config.toml
dataset = "synthesized solo parts of chorales (CocoChorales)"
spec_augment = false
norm_position = "res_post"
activation = "gelu"
drop_path = 0.05
layers = 14
loss = "cross_entropy"
optimizer = "soap"
lr = 0.0025
eps = 1e-08
steps = 9000
lr_schedule = "cosine"
Rows from block 3, named by matrix and row number. Rows with one number belong to one attention dimension. Each number is 500 + 50 x the weight over its row's rms, rounded and kept within 0 to 999. All counts start at 0. Numbers have three digits each. After the name is the row's rms in percent of the matrix's.
# v: attention value (model.blocks.3.attn.v.weight, 192x192), inputs 0-47
# proj: attention output (model.blocks.3.attn.proj.weight, 192x192, transposed), outputs 0-47
v.57 094:573487503478563538448547393538462444467431509582449514441511428528532477453539540556546485521475475404533468551444522501536555552592507531594499
v.58 095:430626494553475508458511578504568526536442426486549527492577530408520638454508493557488497446529459537580450514472575486457526496504468643512578
v.59 100:474512441537406520517472459483538545462453460505549527580509532426519540549480565495563557458561561479507509477440533510520528480479500444491501
v.60 113:443442521576575441493459524544538447395520417456505457478625589518564637510570539460462546467458526461560544492481529443522581554551597545452543
v.61 102:514468418469476470536449557490566492493510571563509477533597561500487535523540515525447435532465470524478539544461535479553549474433481503446545
v.62 105:543490543513480520469497490512538500493545541512467586564512438461575397531524537483580472540482483479458438549454564458450495605456445486487516
v.63 096:417476543484561530516501472537472490511496459569441472544522587492495491554467445410614527449489459531502476550448484521503458489588445529608497
v.64 109:481410463638575492537493504519528505489528491483450495503488526467452505518504513479359545545421548519508476451517612480530402538525526443534596
v.65 103:489488524584488545480503564526365519501423434460433508495443538541499561431513465607341464489466561574448519520547412510536594545497543451483434
v.66 100:488499491494344462519408417446509482450431439614495570443484535485490510584490563586484457507428597514549500489468601511478571538480484462412521
v.67 090:537506486559608510494379482504584548455498486474516467509510530468409500620506488480499554505427482564537460590468459426411520521467514566474576
v.68 086:525459379513522499507453469574559560449509507566512537502543451517514558479518513509403541473452514562572550539507512474495507548485483470515482
v.69 106:521535482467551535432484547523504593477527502441582429554554503473517573521546533533467543459484426550448539497387442485509496543413600476547543
v.70 094:471517474547505476541502511437543539486489420492457483457496532519553617456654528482406488540482478460438477468458400559488600404575527469542513
v.71 088:550483448462575525419504572522568510459599504503502515460483482490504611528560542510367507493560472566380520509474550546471494508457489537539453
v.72 097:461498421424480418435470460422468510530472503453431531495465514438571576499502549480536570502519557479473463460554509501509479389571500381470430
v.73 082:511515520520385537452463420553535525530442530535512475511561449512527525606496436512549522434451494405499500488504511486414433556484532500447518
v.74 087:486520448378535483503493452587602500484574397549444480451475493587511494518426526539497564453506478593624558490525475566524446578484534502470481
v.75 082:583549505476497407541470489434572499491502479499493532445518520505534584475530544542506457498479532581522469521467510531530577565556467516526494
v.76 084:477600502404491531489508375420497467469512472483476449520537570486518557473550545503471462438502481453496403494484445554493440470498530552508513
v.77 106:444484494390465515525493446544573547534459506499554501482518568488469552505484512531454459408537480524564557500486480499414471438459485492455595
v.78 089:434481494504557529537493448495508460495488430454478575493588518478511564481502595471468497522477391506561528514483511570510579518419597510520591
v.79 108:542484529585550513537518484484525430507530505632529340474469484440541447515474559494540505468549554616458507491539506510557511464481474383477534
v.80 110:506592534386525510513555474466519482500546520507485464509513549467522474490396551536566522540525402548437450522483474541490522564482483469558571
v.81 090:460498472568453444572535476513467496443568464477477460512478527448461544532508447547495547477425492441514515558483487430439447440518564507470423
v.82 089:544422538450513541539458518531540526516459572421564496561516563533473531452478515444447513491502444431607491500478546527534488532509431529497503
v.83 101:475563485493613459568470485437466524547604533451483515461569509499525545461415444563404424523523629561471492467489474462462403416462588577505403
v.84 121:498562487500515591526515498548584539539490565476534524509525578558482497508414487570499511534473405538615446468455554501466439628442545578492486
v.85 096:517473507511431482490407481527451494546431508563508654488554436564512532563540478500504480456444500444532462453488560536550505491582590480541474
v.86 099:465549480513527532467484463458465427530521612520487639495430500528530395529449430502496487461510434426521427445451466445504490540535603460511488
v.87 095:485381478503537546539512545488483551476406458492481464488513513521392534516563493502414469546512532448510604482462530375474568512496480459433470
v.88 103:577431497453475526462455477471453518480519406509585455533510529509459533466517447436553482536502463522494510516581470482508529448505563557425499
v.89 085:490456536506553574551551451542470432552393518619481530427491455452542445555427500452479503565541523509603488419468510472523427424575527485406578
v.90 104:570445525520543411525450488492507541427453562470502418500518453541533385457525460508433485535429536499535473482417510572488472622506572523516501
v.91 104:566488537503571419522540438416535471536522578535549486502531428602585493519413513493461519527499478551502467550537526582535415460516444465506514
v.92 105:563491526476537506435541544485505488474415505507470518521440498526419508539547593591573564441463553468431501466478446484378539455459453534454524
v.93 098:511497546488459528528528500498586462554526438526443528517534571487460507467522475475432464557508467529533488493446439498467473553473423478430438
v.94 103:568559497551420462479446396549503503541494495494540427469616469466460527580528497436422564468519494475526454478594532454489459531521459491499478
v.95 103:450523515494488460598544476593519539514574517479543467493503509443473489434482520526473604440554541459548509467391483514460593569459438447484474
v.96 082:517576463544501492481533577498468541502463518471482453540487520439503476483493422562544525503445614548486584471493488506541453495483453480420418
v.97 099:548514504479457499499517520498454558506485437548583437560407457452571465451549472481541474479560449510478569482452427577412453439455564529458462
v.98 109:509433463529445412489493530445434544458461503552439534461521411514572523629536476482466521506458433515538518574522445495548515553541516573503480
v.99 097:592504505538587515437548524440554421536495511540481445536475521483382477496493584401503371526463488521528462590499463487453511577488459454550489
v.100 108:555404528421515516517518577524542540520457438455490477540464412482495472475467515471506529551513510542497464419407509444451567447497469477552480
v.101 093:524530462571523549560470486511468467522539464482516492579502511459507472483559456520569495565527499567572410530527407550534538459566491472432455
v.102 090:530485490496513540562483502500569481512479530499449458531384494530400434514617495484489580452465598550545408541482477534544525575476409502491437
v.103 104:513558526539532519504531584496627483499428476449432454522469556481520454488558382443469409586462440486514490507446499469545498571510546525566514
v.104 097:422485481590444510567480467508448528486481510457553513473381577487432494530585493525573435547503497453494487372480583514562562425530403538467534
v.105 099:548622520524411516420513423416502514516419561479535466535512568438528604470480590584483439416475431540500579534459514457523577575495482566479514
v.106 084:578523517409493481549498458506615540523491444565457481547458502571495464541469553505411514456449451516515435491559523463540473539592533527473503
v.107 107:427518552507465519462442462415396517454494535485520559512490509490492452528447590580525529427581447516518516452455538553402485391482500535508517
v.108 087:499508509458484392524528482487417575466510514508489550548631434507558500514516521468451569504565527517465483509560604468519472484560455487437611
v.109 112:406426515487570576489515533438480502462508432499506507409531505442510466510564562493491479550454546481499525433483547558479521432465485525524576
v.110 103:506381536543493555512515446451514535492507474429459520521520506453490469481535520474558451490597536499491514478540557471575551545526433567454501
v.111 111:475429365419627490527409392446446527447431533509442588510462467428523521503502516524510592548470529469515411514537451432489505416463480540516565
v.112 096:508586470443466480508442435450574447458564570573502508439549457580579507450558474517463509487514513498462463501535515514527503567583489485408554
v.113 105:495466564532495578489526549387505477532439480524544509453492572540518558535421587515521530458547498479511469430477577456517441454535553574502509
v.114 087:462509454469522545443516421531391525562491448461531475471472389406457453510539424556498435524537532559543556516488520595381482442454559521499557
v.115 106:494514461529508536561547477466663550530511498523429475543461439559389524511527478445487506486502564296469526527520480479437559427497481512439638
v.116 091:509411528459534490528519414473443533545468553515412562461390514472438465528627486529455487614546475542560433481547583427502546542601494518426432
v.117 110:520500565540446477494543497495566466469484492463461462503482477436495443505456591513450447594497472420546443446428571559439568453435466513487521
v.118 104:543459492466530400569569447466460473472563494485491468438531460463485533473601484388512522536537407510413380501531575463525580580528544483433559
v.119 099:505631455550500410474455443557389466485563624473519501487509547525525537487465477559446539472492477519450540513475375508472465518424538435466510
v.120 101:527499508526516483443549525435480487451465462470499457547580537519449512474438502583491528462563407524547515504405475454452457509495464522518539
v.121 103:477538451459421555504527526530522511537476561611447475482510510574612528584604390412401493530494521420572432511465622466507471543458498426423583
v.122 101:497486556470513525487438450487447608508535507538555505567604535578613496515520559577519608421508523503475532442538508549546499525419423446500491
v.123 107:532539501543605424505522453516435492545468550514601529513558454471518502495525506552483549503488550454503415575446555484613538474507467466544494
v.124 100:573457467457508537553534534451496499460530435497375528473483517484523534553606555424561420470449396534440507534538480429543546553620627520492568
v.125 113:578427504346484543528492524499492595460478447522554494480503594561497443509460455424576536538512520512587499496531556493573573554557446526600450
v.126 118:474571435514444546581509574559582505530463456573511463577488539548479432478500429565489499479500515408614478496426401516448513437508499500458498
v.127 090:421554541542486506462460422367428555438424558456554596575558537412533449526435480637522451500585503472433524445364464506542494496423520481500436
v.128 112:491532391507506564407443454490583566376502501461394563453513542440529548439515508456462557522543418505468433486485517541496508502476545420571529
v.129 100:506492580532428478519513445416498551472530505493489514476550487568440385448561590486525443548501486507461524581447437498483475412595541492452414
v.130 088:543542536481475452452487483434376501554556538425526470442549550566552462540535545530546394527542541564544509490463535522507524468484530522453467
v.131 090:506470477431401505473524499463556497342479501496433555575406479520497467547502564519525547486514465449470591446518559513475559566532571494453512
v.132 104:601456520600561516556551400492498448484465556592559519420500389432503533512414498401464536516521528479540514510513495530654438539428502611508512
v.133 099:514539432542462495527517505372539501531553465588501546542533475469562494533373513467456427541525528547458459557504495533484567404509476526512489
v.134 106:534514536494558571579509543509590484476430466617521531408524543440616509537463426529458536566517492568510579528581479480505495537506536560504555
v.135 091:502540516543513482434453404480524584465484468487461518545425568442546445439575532482508502428452502508440506575513561492574498465482570459456541
v.136 110:547481486512477447562492474504536487461540555573494558581580437501559520512435433582573468527445499560498466439375505538514535449502412524459523
v.137 097:509537479542530497457509593465407516596544516484494392501580536528524570554489460487536438541539472468579527480436497441539586488422570536501509
v.138 103:483505479466532559449544507424499446573475522501511424422430505487530571456428544470452477524516477448462441427497447498561475575462573544556525
v.139 096:418499548531523505582478398511486568541500528427566377476483546471523503462530614421528529497485440581491575491479438481480502522475483579474507
v.140 093:554489579465519508612547572443595518507494561547494560451511528546635579448468473566537522531451524491467535481513436504597422408449472477466528
v.141 089:555423512444467516556445530507509607530348574477436466440459468411516450514541451532472492516456547524604487430500499556545506503507440512497539
v.142 094:514489522522438508532547601492455526523505490538508510551420404536507428506514520525536562470544530465441543544537603524483422536466486488456509
v.143 102:503493470624569501400533558456404439507519457466574424440511479398448586521528461470454534465398467440507505490473519525506504660417526548490533
v.144 103:473497453492438529523480447461598471524451509537420494537505445467559520582451515392581529489522547521508418513571384496491448507411418469463385
v.145 082:556516516392479468392454474467502554470452513379485478441473553491496470451582582524543608501554568540563517499456515504468535497483440579546458
v.146 100:497433445522475524626577563484531445462505587600496554463428480481464457426522416518524482544476503473519500513477584538458408422507538508437583
v.147 101:517494578588453506525560573544459596527513521450460565626512518564508522506525467484385507458415458483580525502544479453575486604534505517478478
v.148 093:507486484474532584527506413577481481529572497423466487509497394499491590451480556538451597446554490498500454520516461584337510569419527455536469
v.149 114:525479448545560514542542441466583521494447426543473415540506445452572530503530407482519464568524536434477527412530397535514516403466560470408532
v.150 097:464552512523527545453538544610456481408423515461473496558530482510446509582517558543431523405457516445418576550540545455389421520559527506492610
v.151 097:523562494529477474413467453434435529570537467390451549508622462511404476561501522534509488459536503529508469516608481530505533548515458580467403
v.152 114:354560497515493381516618488471455437488445374448459464532501577490521511524546515449526429489512449508453494511471431400544527423587576533439493
v.153 080:400475499459498545412434552486502444536365530518503460416497550477543476514559513512438558489525536533518530497530544502500391534433504559512462
v.154 109:615526549515470478570555399511454548495426455510447470443500522542529482548407536467459454515507518537486533525533464494552473495566543529420417
v.155 104:528550453489465473438463483503483517545554512541549530482544559515450456438552508570535506559498466611438461453420538472476641407531528421488436
v.156 107:548463494539483511532445554502441571553393450606551399507579516487492500457533504449428508559428464482475513533597510489568523505535598544514458
v.157 109:557541484447539488474490476521488595540459440482412448482544550465527477485617568508411532545475445517457515455547471454549573481489574510467552
v.158 097:597562388536468494505428523471457540515535470545493551483501463456521531457450545571585519501487488543476542553557538583432401417482468549555581
v.159 102:455489533450459524590510540456491460509527476540487448529434508526499508443497513418484590394551480379465434535495459484519527524471527560558552
v.160 100:438490446590483525554536503468547486465573562545508542505477515438531428554489572480516465437484449507516549458463501577474482471481507542418541
v.161 091:539529535538483575495515598489536443488447521573520541572513481381480508432510428501486525519540432536426473468469496470433478437497557575515474
v.162 106:487521493541434473514487466517453489471558364443463431416538524420476417586440515484505541471538597434472503468516379546492381567496454484559519
v.163 102:506458464523431456520480414572463492470487447528437391437508493507501541439538498501435554521501589486636512502364562492551489556472477470479523
v.164 098:524559483507491408458442470473487534556481452518587471548556417557551549565467523507493537522491527566524469543470523476449524456538499409406564
v.165 098:466516520446570543445471528564531498503436582479544503430390486463479490482525450514488538597466468429545514458499520456381502538495476517425358
v.166 088:378491454463474431571481559455573523581474499424495541546529497470421582485465475542424488560562557503555490472461494442529485417477484585429458
v.167 096:374508471547465502550491506405522500479502469562510522576480455538602504395490491497568523406582509460538453403512547535518374475544591497542495
v.168 107:499557552547521523470546523481531507551509571454543481427445597427432547435612502527437502570553535537555479449432618547499494654459481503438525
v.169 092:513488524520470489544527554418564501540505554464491431497436495573477503379489468510539483480494468448476436486540567541414527415497555460517532
v.170 088:431486510546551394438497439425560464554419582563497504509467489478480433475468504579589522546461491534419508440578468491519511483451474570416418
v.171 092:498505474505486567502463523558517512419511453469614538553470516448516530494544533554526469457499556466575552524528441487557418477520498592458488
v.172 100:493465505459502506461497525553537555423530536383365490449496475468424421434514459374666452455451517437467505438607521479546419483499581457571541
v.173 104:476440554506494494489449580491557513476443495524556528449395556593577501480574452490543529563434494569548454486514506510495508462439580454452435
v.174 085:520509565533465461452516444529621519538483514448512562467495412542527397483516452501448537557532497559555443498579539457555542547469572475577601
v.175 115:578486508518384488540502465456498542506445452585524536567498441543577531434482489463515502446461577519537484495508500542543502489484585503446500
v.176 098:668444518476451561496554508478447521417485500420431523446497518493442438435447584504494442485438478590429532482527522458497499514529478473440476
v.177 108:554513490488538551527450525526459527524512472587559534451499498463366560545494530481476566509521562582487498485354573486465509585506409500560546
v.178 100:527480505493426357488475589387508620445558592515585565512519468514583522437565485512533430502469477482415559566526523462591472430472531482448470
v.179 104:521461547532541563575437583481513528517496493588576525618555468514453445530373540480561456451531523546420471478419500494468477491481573454542457
v.180 108:556451500465443456496426410477492502524429467562517580439508468466373475529499432451438538534464531543492523487450580414471600439532499492509525
proj.57 097:499543560497501436540442521408524552523460463397478465453514564514499522504521468467542541465473485496444541426529410413481455485519452494458646
proj.58 095:483370505441472503515449456487452532493521477503367396504505463517510447375511499496553469528382455477483550499563504477414523502517550450501433
proj.59 098:530496495479529480453550495509512469500514519519450514465459486573480454457524498560489421505456469525493567502556453557555457534547527520546517
proj.60 109:406474451510407581485509487477537532510476537568492468520417443503492460507493529489613467523501535569456433518576437497437360456427542483631449
proj.61 108:553508515533486531530505458436520524546464558491385472541411482486518481532484386442491430478554573502543475525450525503428454511517473472539414
proj.62 114:520484501508525489517460536506635506507565455500525373465517522541523553437520405498417541410478494504441505561526475568477530471539527522495522
proj.63 102:592518529523424531454427514472579539462482525561531505460475446534457443543572535513551565484559524454428532446559504535527449497447557465440621
proj.64 106:532544485477470553424476470485530489478484486624474469570485505521587484448552546537503505365496428484516503544532461463475569535496487553406406
proj.65 099:532531463427516449538540587493572518603555596491592417526565522452497505515471538420679530511404537496506500465469541456521469526452516530470538
proj.66 105:500544561450569561572511610509530518493509566435476431522539494572503540493497377425536470508536462439485545519510553391492414441476451537559473
proj.67 092:454464457614442536475602500512433372498570549483532469496352499542599436403519551521494557528581521383486494512458584475507485478566468441507450
proj.68 083:424630540508465571513487548437435416452466554505485525507415510499553474488485445529500527539550525529436472491523517424459448477456458489538589
proj.69 098:501537428552471569525480536502539439447502530558616532512444553503504569539468492476543585556408527461489498362528511526452530564460486536517476
proj.70 092:478511492396450561478534511492530588518555498499433476524445529505488425499404501498660515486500501475476450521597586585570463503478513413504482
proj.71 095:467510410552569538552441436499421571439470423510538486531439577509499454435426389456579611494465525483552491452561492541577455475532559496439600
proj.72 091:555514586555475610656478578537541530470481476514526457546542521461439523540511419444505415563508538518472536428475448586414528444442497543582485
proj.73 085:522479625495519435552437489538453384512543439498496486522504520415537521446467478479553527447579559478488491499579560451481516433390402466469486
proj.74 082:451588542501547536552550602495504499474543547563488522441517378498523495488518489548501480491530505455487477450477590474500552544459519527559481
proj.75 082:517472490520489591410640494520513547521480597496547434583435441525442409548502500433522620513551508479474519588510598514587486426470518507463515
proj.76 088:535538462496540481485466511545547509476498545500613475381483465569459455534457475452454512492518462466515501430504454430451493404436463441542511
proj.77 105:553550499536481467587533487506460493469467561490373572510488588527558473510558494385515476450558491470488559548499514581453442576490522528522489
proj.78 089:570571515414497426498531511427557528458510530488546483480434489547535472607483432557537424442541608447512494476469500509471502574450444455520502
proj.79 116:481527445401472506498510558467514494504436438493493615516493512625509514543571493447404482449534452430507498548507482518500538547474604528449506
proj.80 102:504475517500483448427535465532557564466508538421533546515514444501376492547505520610505480472496483418497554489522573492539526527413585509448409
proj.81 092:498493518428517551436473483469544395513544574591454429497507557571539553441398491450541481516514486533533354468622515449469488486456405467498445
proj.82 091:548520480525526454536557449475507491453506418680467528446462497504541490521515472529499477489522495562421473496552405534476469498520551545495565
proj.83 112:535484438456515501500459447592550467547465450543537537536444507418483467534556493382549528485526454490542506496486441479494508473514461538572482
proj.84 107:450506508407534374473528498549439415464607485524450490513433388502438501430532523570567474449502523505493531532507585482406524494468478459489514
proj.85 093:461558603469497508466624649510619496489572512438517439592572563490520533425496444458546431572489572524467519485528506446474493498453463542475486
proj.86 096:455419576484530496545493556510605510546574450544499447506468516455450527531514452539565438490478484544564568457492511441446635456519506538546480
proj.87 095:588521495516383461509441471438491500422454517525468543498415494482603492507529453400489453531490492449507441538522514575456448516554457506562577
proj.88 093:444502468589501455496461532473497460484562490515463569471624500510487467464557548488482464467534487498496433537497565545536478540537525464543456
proj.89 094:477502489494466528461469526467561562533505467535465514487483533520508454477621559531517527471580467464405493527537486542396542484423560435532443
proj.90 104:418543541481500558468556477528518457505504502494477456556441492482437478451450527612510555470494439442441535524500520524494470460585460573439491
proj.91 105:499433470505422563443491546484413527428501478459518481526544584493407434421441485455548555397516490587463452546585536532523540523483571486491433
proj.92 101:517527436537413504554518539475498434540556447554494397488566562457561425516459550416461468545509426477460438487580584506606517441546530502493478
proj.93 098:507471477570557567487509414481538592464495495485460483541458499495497466543501539596516516395459523475484519540614536556484445513475528458533476
proj.94 095:478474446467485476493485539364536436454529525471581509491485469467532520487539519547468488515439455540488593439512429448438565588501475513608420
proj.95 103:476498504520460479431429442533532479500512482487473508452476542465473548573521526496549397483536591513437451569606531465534467442509487555573460
proj.96 084:552508565499458502568482465495535466474585501666508454552502513544455519547520619427464511599577341538527446470494540560467608536483520548564523
proj.97 104:534517428602476491512477523564505499473480625497533481503527531524519580545574495443482445516429517507530526530529531456571522509485410441569479
proj.98 111:467474561503523605473554509547480538527442529501660419401419573512469483372582430463536467469451461462470546543473488582520518458481497502553481
proj.99 097:488547510466477525630490476534616465441482523516512458521497507494559468536450425452463516492557427511540504471633514470494587515554522453498498
proj.100 102:471457434527470529488486436479426502544550534563496471453552625578567474485563483510562487428456450448505535550477598640505434500503509578504506
proj.101 097:473562531442506464462553515586568505436491475492460469539479468420503534563465479424449483504505479481516582525544578458498440581395587457457528
proj.102 085:514629532572548431524604468591461477435528603520479507504529512538509585509441550473512493562468551494446477463429580483580556453476543451467472
proj.103 100:539540520541544515525489428465452551568495460478469542441511467443455415439559620503522513411508425574515562525433484573512532400476511552477530
proj.104 102:608496416437609511542422495516510480531566440465478436501594540514566508570521536517514430510514442560446516528369460585495365448489451525489486
proj.105 099:486516533538549468603470593515490510479492409553418546471483543495461510468485536501493489541529466425504419531423416521572507490524458475491475
proj.106 088:482546513585413514506550456559513515474410474454521524447503445451458524476568494412477436479495535532546575572409464541489507447509558523499473
proj.107 102:440412560499601445531554656454522579460514480519442442438496531453477531416529370476575487530476503454489455486559486540562525547528457432388483
proj.108 096:513455539453527495518476530499436457582562432463562449518414527530481488420515562516484534500422497392352457473543518518533486472485509489533475
proj.109 101:513471514609524513491459529501534529548555533476540519622477491504505602525547456534539522450508504605496555582550601450523516472511447491589425
proj.110 112:441513478473517464606480533488435441529483444480495464540471473537517539561477513498442503521415485540514479530487379488437382433489424411484494
proj.111 114:485501514606453573456537586509572506551490495517560420441476473518534543408485487474504520468431517549460500438504519434530546534471463550494375
proj.112 087:452546528505557498464464503500501452525459425504431515505438520432472508436449482495471517533435566546478626481502493479503539547545585523562476
proj.113 110:479521493634469532507541513448461576522559475580480478567493484494550523500556461542600574580497495544545534607522457519471467406484375516507497
proj.114 088:498476517435484420536506493545531497481491603452430552455485478494467477586467539500539455457515470435513532454462481431597468502536508560458434
proj.115 106:509566563524599510428476469570442451507469427437533504515529583513604520511422465532503507448474433666502555486503582535585498471512511480521466
proj.116 089:538527495396503456540579491550481503498509522492481459512608447513546417465427499485496466421522515452497517459407476506524455502551556546519528
proj.117 100:419554424488530575533449493510510511492567438537420413481509522556551631491476383419490579443523414543442536472548422502510415513490424474400597
proj.118 101:550527445484485629504393538550559504510522414513465567497486478529515478505428512612570447448433534425461569530608501578416480488544504527519490
proj.119 099:519400591493548471468482511514486490471447424538485486415492529490405467496536573498562472594508505476525498349529503511529574629550531474488490
proj.120 096:481413551444464464467498591496418501509529431516497496452429493477519504464549509437544548428437499451554476418589519477575499448560538486380540
proj.121 100:543571440496516463542452445491544584541564485558515500503503524540478427456538585448540557544536423571419576405505409473567579447494532551575500
proj.122 098:555435529499396465601489502458475400408595461464442542544422444419448523456550531524481488571523561519461474483499570503482492494512506495480539
proj.123 099:497396493522437605508525558496432609473557465482500468503475490527512532449499567515541481470514441462483478444533538460453533536441465547581518
proj.124 099:464568502523468503407514488573522460546383590429551488556541478485413545497474420461421523488454568502500507564602500473434508413444401592577452
proj.125 116:540537547588468508528523492454465451604570495517475561672445457494512515490531534554460530531518563588383495577506468617409386397461518559473506
proj.126 110:475489534555619475494524397495461517466491518483373501548487491511533576526471518419438542456542448577468523395532600485524548477580543504522541
proj.127 086:476455463490493537449522621605565515537518396552477479499481503514539657507535482494516508542458414554515521533513481494556407486480464543450451
proj.128 109:506394592458528531457492562462482495625470451484565478519567516483507507435448473557497434479502422498477458517514483480535569444511471517423546
proj.129 094:557516414495515496517470491540560469546507493463412520478545523396559484542446485522442573486477463666430537529503539425535535495427511522507508
proj.130 095:532469482518536482564505505609602500480536536517483479504572521498551441389452462504496554509492449479498471520492443539448496580555512554523587
proj.131 099:467534549563538444475530495463434443473460479385536398447468491436532378480484564532489393457491464526491473462462416499480504425491489534491466
proj.132 104:434585547414453544530486553533452539520508473444519570572460556508490486432510500503554560491482543508510547527509495505326523431518442452427442
proj.133 097:469515509455462481404511551591467384447488582470575467489434485492505483525575399432545546432566496516534534501556479431476571506530565472515530
proj.134 107:559578572518490491542487525538487455525551595415513545503547498520465534424546508415514535516524559411480472523489538414457633475523491534492495
proj.135 090:480503560571513549531545490475508490525538426500538511398478446519387517533509556505528622499527492540525407487454485432508461436462392536513562
proj.136 103:460512546528465549510554516582500518521492473464514404548469544548483545478535468543464531519458431528566594560605550542514461493445548534489523
proj.137 094:416485454510518483580534471593531563487480446468463619480475478424551462517551492550480479504482530482419556465560469498511480633569477439524478
proj.138 102:520464566455523512460468571517480501428536384504531495549521511516470562445500547421439413494505493546500632494487541553499546483536455478447494
proj.139 097:512501465453433565459489518448542440544533414452543453486427492474413466568418453539446466464468531433547492483509513592476521543480459431501430
proj.140 099:583554438633556473505437374543424481473521500496471465536485449454385479506497555507520558606493528581458489509464497461410518509501502569540500
proj.141 087:484526552573493491441556496507555497413596527501458540539564520474483489526473512475506468459558441566419470483522567517533482493437490518475548
proj.142 096:516453506513552453449480473507530459405498537442512465529463508425514469453514523475439425472400508539498488429472537524449495589511490406506471
proj.143 106:473521519368513546591385465529531529537493396545470519527446552545522475533526548511470467522558525466517484409480483546476583499477446412517476
proj.144 101:507485496449579510516590523557481473434518468440591450426502557578431444501629445484479469582480532499525547427515510507519488529555643445515624
proj.145 086:399395472497522492550518417531506560493618524531455487574515512493504526355518522414507394552437418444465512509478505590544489508485543449389524
proj.146 099:515473591506467583475509514514473462515477417470530499552536395455522436546491553498512628448498557558603474453549508483489566480455510489579376
proj.147 095:591488395549558496543415551478474595536556517501475531496487570413516495549495540451647460487583546578444413552507507590503528503463498488517468
proj.148 084:464505454468508490497539512437508506492458508562384611417507491510490481483499457427483419521505454493532458536441585452581471541553510478440488
proj.149 111:509558461521481421473522524478466470536484533449480469392460493547399452647554561541472490476531532569500536477581488402500475480453571532543535
proj.150 094:521462547536504497474462505463394553558511517504399549472429479430618442426446480534477555552538442576579479434551539491545513472474487476515365
proj.151 105:556542539448572481491482523526535532440517608572492432528459601567618437425519542426466450562453421516486519519478510483524453553445526450428570
proj.152 115:619486525438517583509352550477501575555448476506465429449547498543564441558434569617491471524504551467612493467539521518420504489543507498528517
proj.153 081:527484561515589519499467559495497564521595492563501473558562506517531547452529509443437504514503421538469515508496500511458558525512407535492499
proj.154 121:486505423582546442556495480573576547518593588516439527492514483455520486458570496415469627542570477525517516485537462525455496542567496539528517
proj.155 092:480508492470442490492510364512513501521432561531407481535480482567547540534483458419446418484483413433494584512497509551521488549421516502457614
proj.156 096:481575509456513506453459481531527467496542463371525591573445551478510454587444500435520397447629558467505510539465552542509419487489404523504486
proj.157 109:572461582580574495532365440473574520513512580430519594468508507446529579514453525549534434467558491530446543484433576495480469460468436490372506
proj.158 099:470506539454498484437548607544595496556429550471534459509480491479564501532509490468445563534506493471589437534563540448531470584535472515562429
proj.159 103:572501490499537494421459606465533446431509464388524495492531616488494495481434421539514361498446538496580545393490491483510483496547445419434400
proj.160 112:512526581421481514448485519560469474499446488475558575486524568598473541547492511592554487571442565519523504508528497484514533504590443428467529
proj.161 089:458462512555528455526460549564465490516512403525505529412469541512532516468478518416542510454559444436531428440514474517417534536592501549541563
proj.162 100:489478499486515446482402430483446477523470500525419474549589467519526518498533520545452474544408466521461581426535580430499549440437478473434406
proj.163 105:441496443498498502431572482488462452524530553533492494533559488519525493529502532478525501415532381512454443599556520424459434471495492609459448
proj.164 097:469489455470549583581515467484435442485536525496480452502502617472511412434502446561462517459538434438546554415528554658519482517470532529520436
proj.165 096:479486524466521525454508602511497443439548462403490499520540510581516506589573595469542457415483481514497512571523510550476477531497464528507507
proj.166 085:603501576475494515534537577589448476497472530504497427551499536536606439454469484380462456470462569511561461549514586507562436511500420550539472
proj.167 095:551459531601573443450418493524443466533423464475516543480452598495411470563526470456438419551466421571498550451387454573538525471490476513493536
proj.168 100:588475503466495570558533486524525465387512463525609594501584518623546546559411532464605576481527493547500520576543513440463501513574483534486452
proj.169 092:515487469477483450535447483522566503431551446528484550580535562523554473535551461437548459489448453399418579530515548511586451541534520438427450
proj.170 093:501481517420499472489501424428540479502450433467548517389486529542549612534524459530512529529532478419566502459478591512457498559578461551542546
proj.171 086:482494453572467523487514488543478526519550496524382416491579532543479512509493578453494495482559548509513347522487583436478522574527478464568529
proj.172 103:505485545539476452496475530398482526469437461537524449592500496503530514589408558522443503471559478532495513536493474488453553543498442367434509
proj.173 092:505595455431533524473533426415453490504457464453467503578468505463523481561505590547523449492573441489488507510425470577579462574462481528539575
proj.174 092:516495563517508500536512597460363408402420429489533498493387510449456533477372570468504464451529477468499585528493480534514418480434508497471513
proj.175 106:450514499520592481481453461566462512547475527490436560453462458427376501532487459500454481534471498540473459459429491542487546375429372510536458
proj.176 087:499496492471479442563454474515525616633494475579441454527524511443530478548452531573535566522538493515493540538590519521516489467471536467580521
proj.177 106:504566511477436468465475485513414428434525465524479526503470487475586459463484376457561506453524467510514471477560472465472497447522514489481361
proj.178 103:518457434521544496596548381524432531520461420473411513520461495436466512547537512455495617462509518605541497410405493595518496525539515543458555
proj.179 101:572556445536500479467530496543454510572469453509500487499490581380491499486479467544433519544450485501509525409424516621458578470567473526533457
proj.180 110:493540620465543463549470570535412479424470537429474548565489550557560481510369515608528351524529520504592469585567563586475421476551502520521409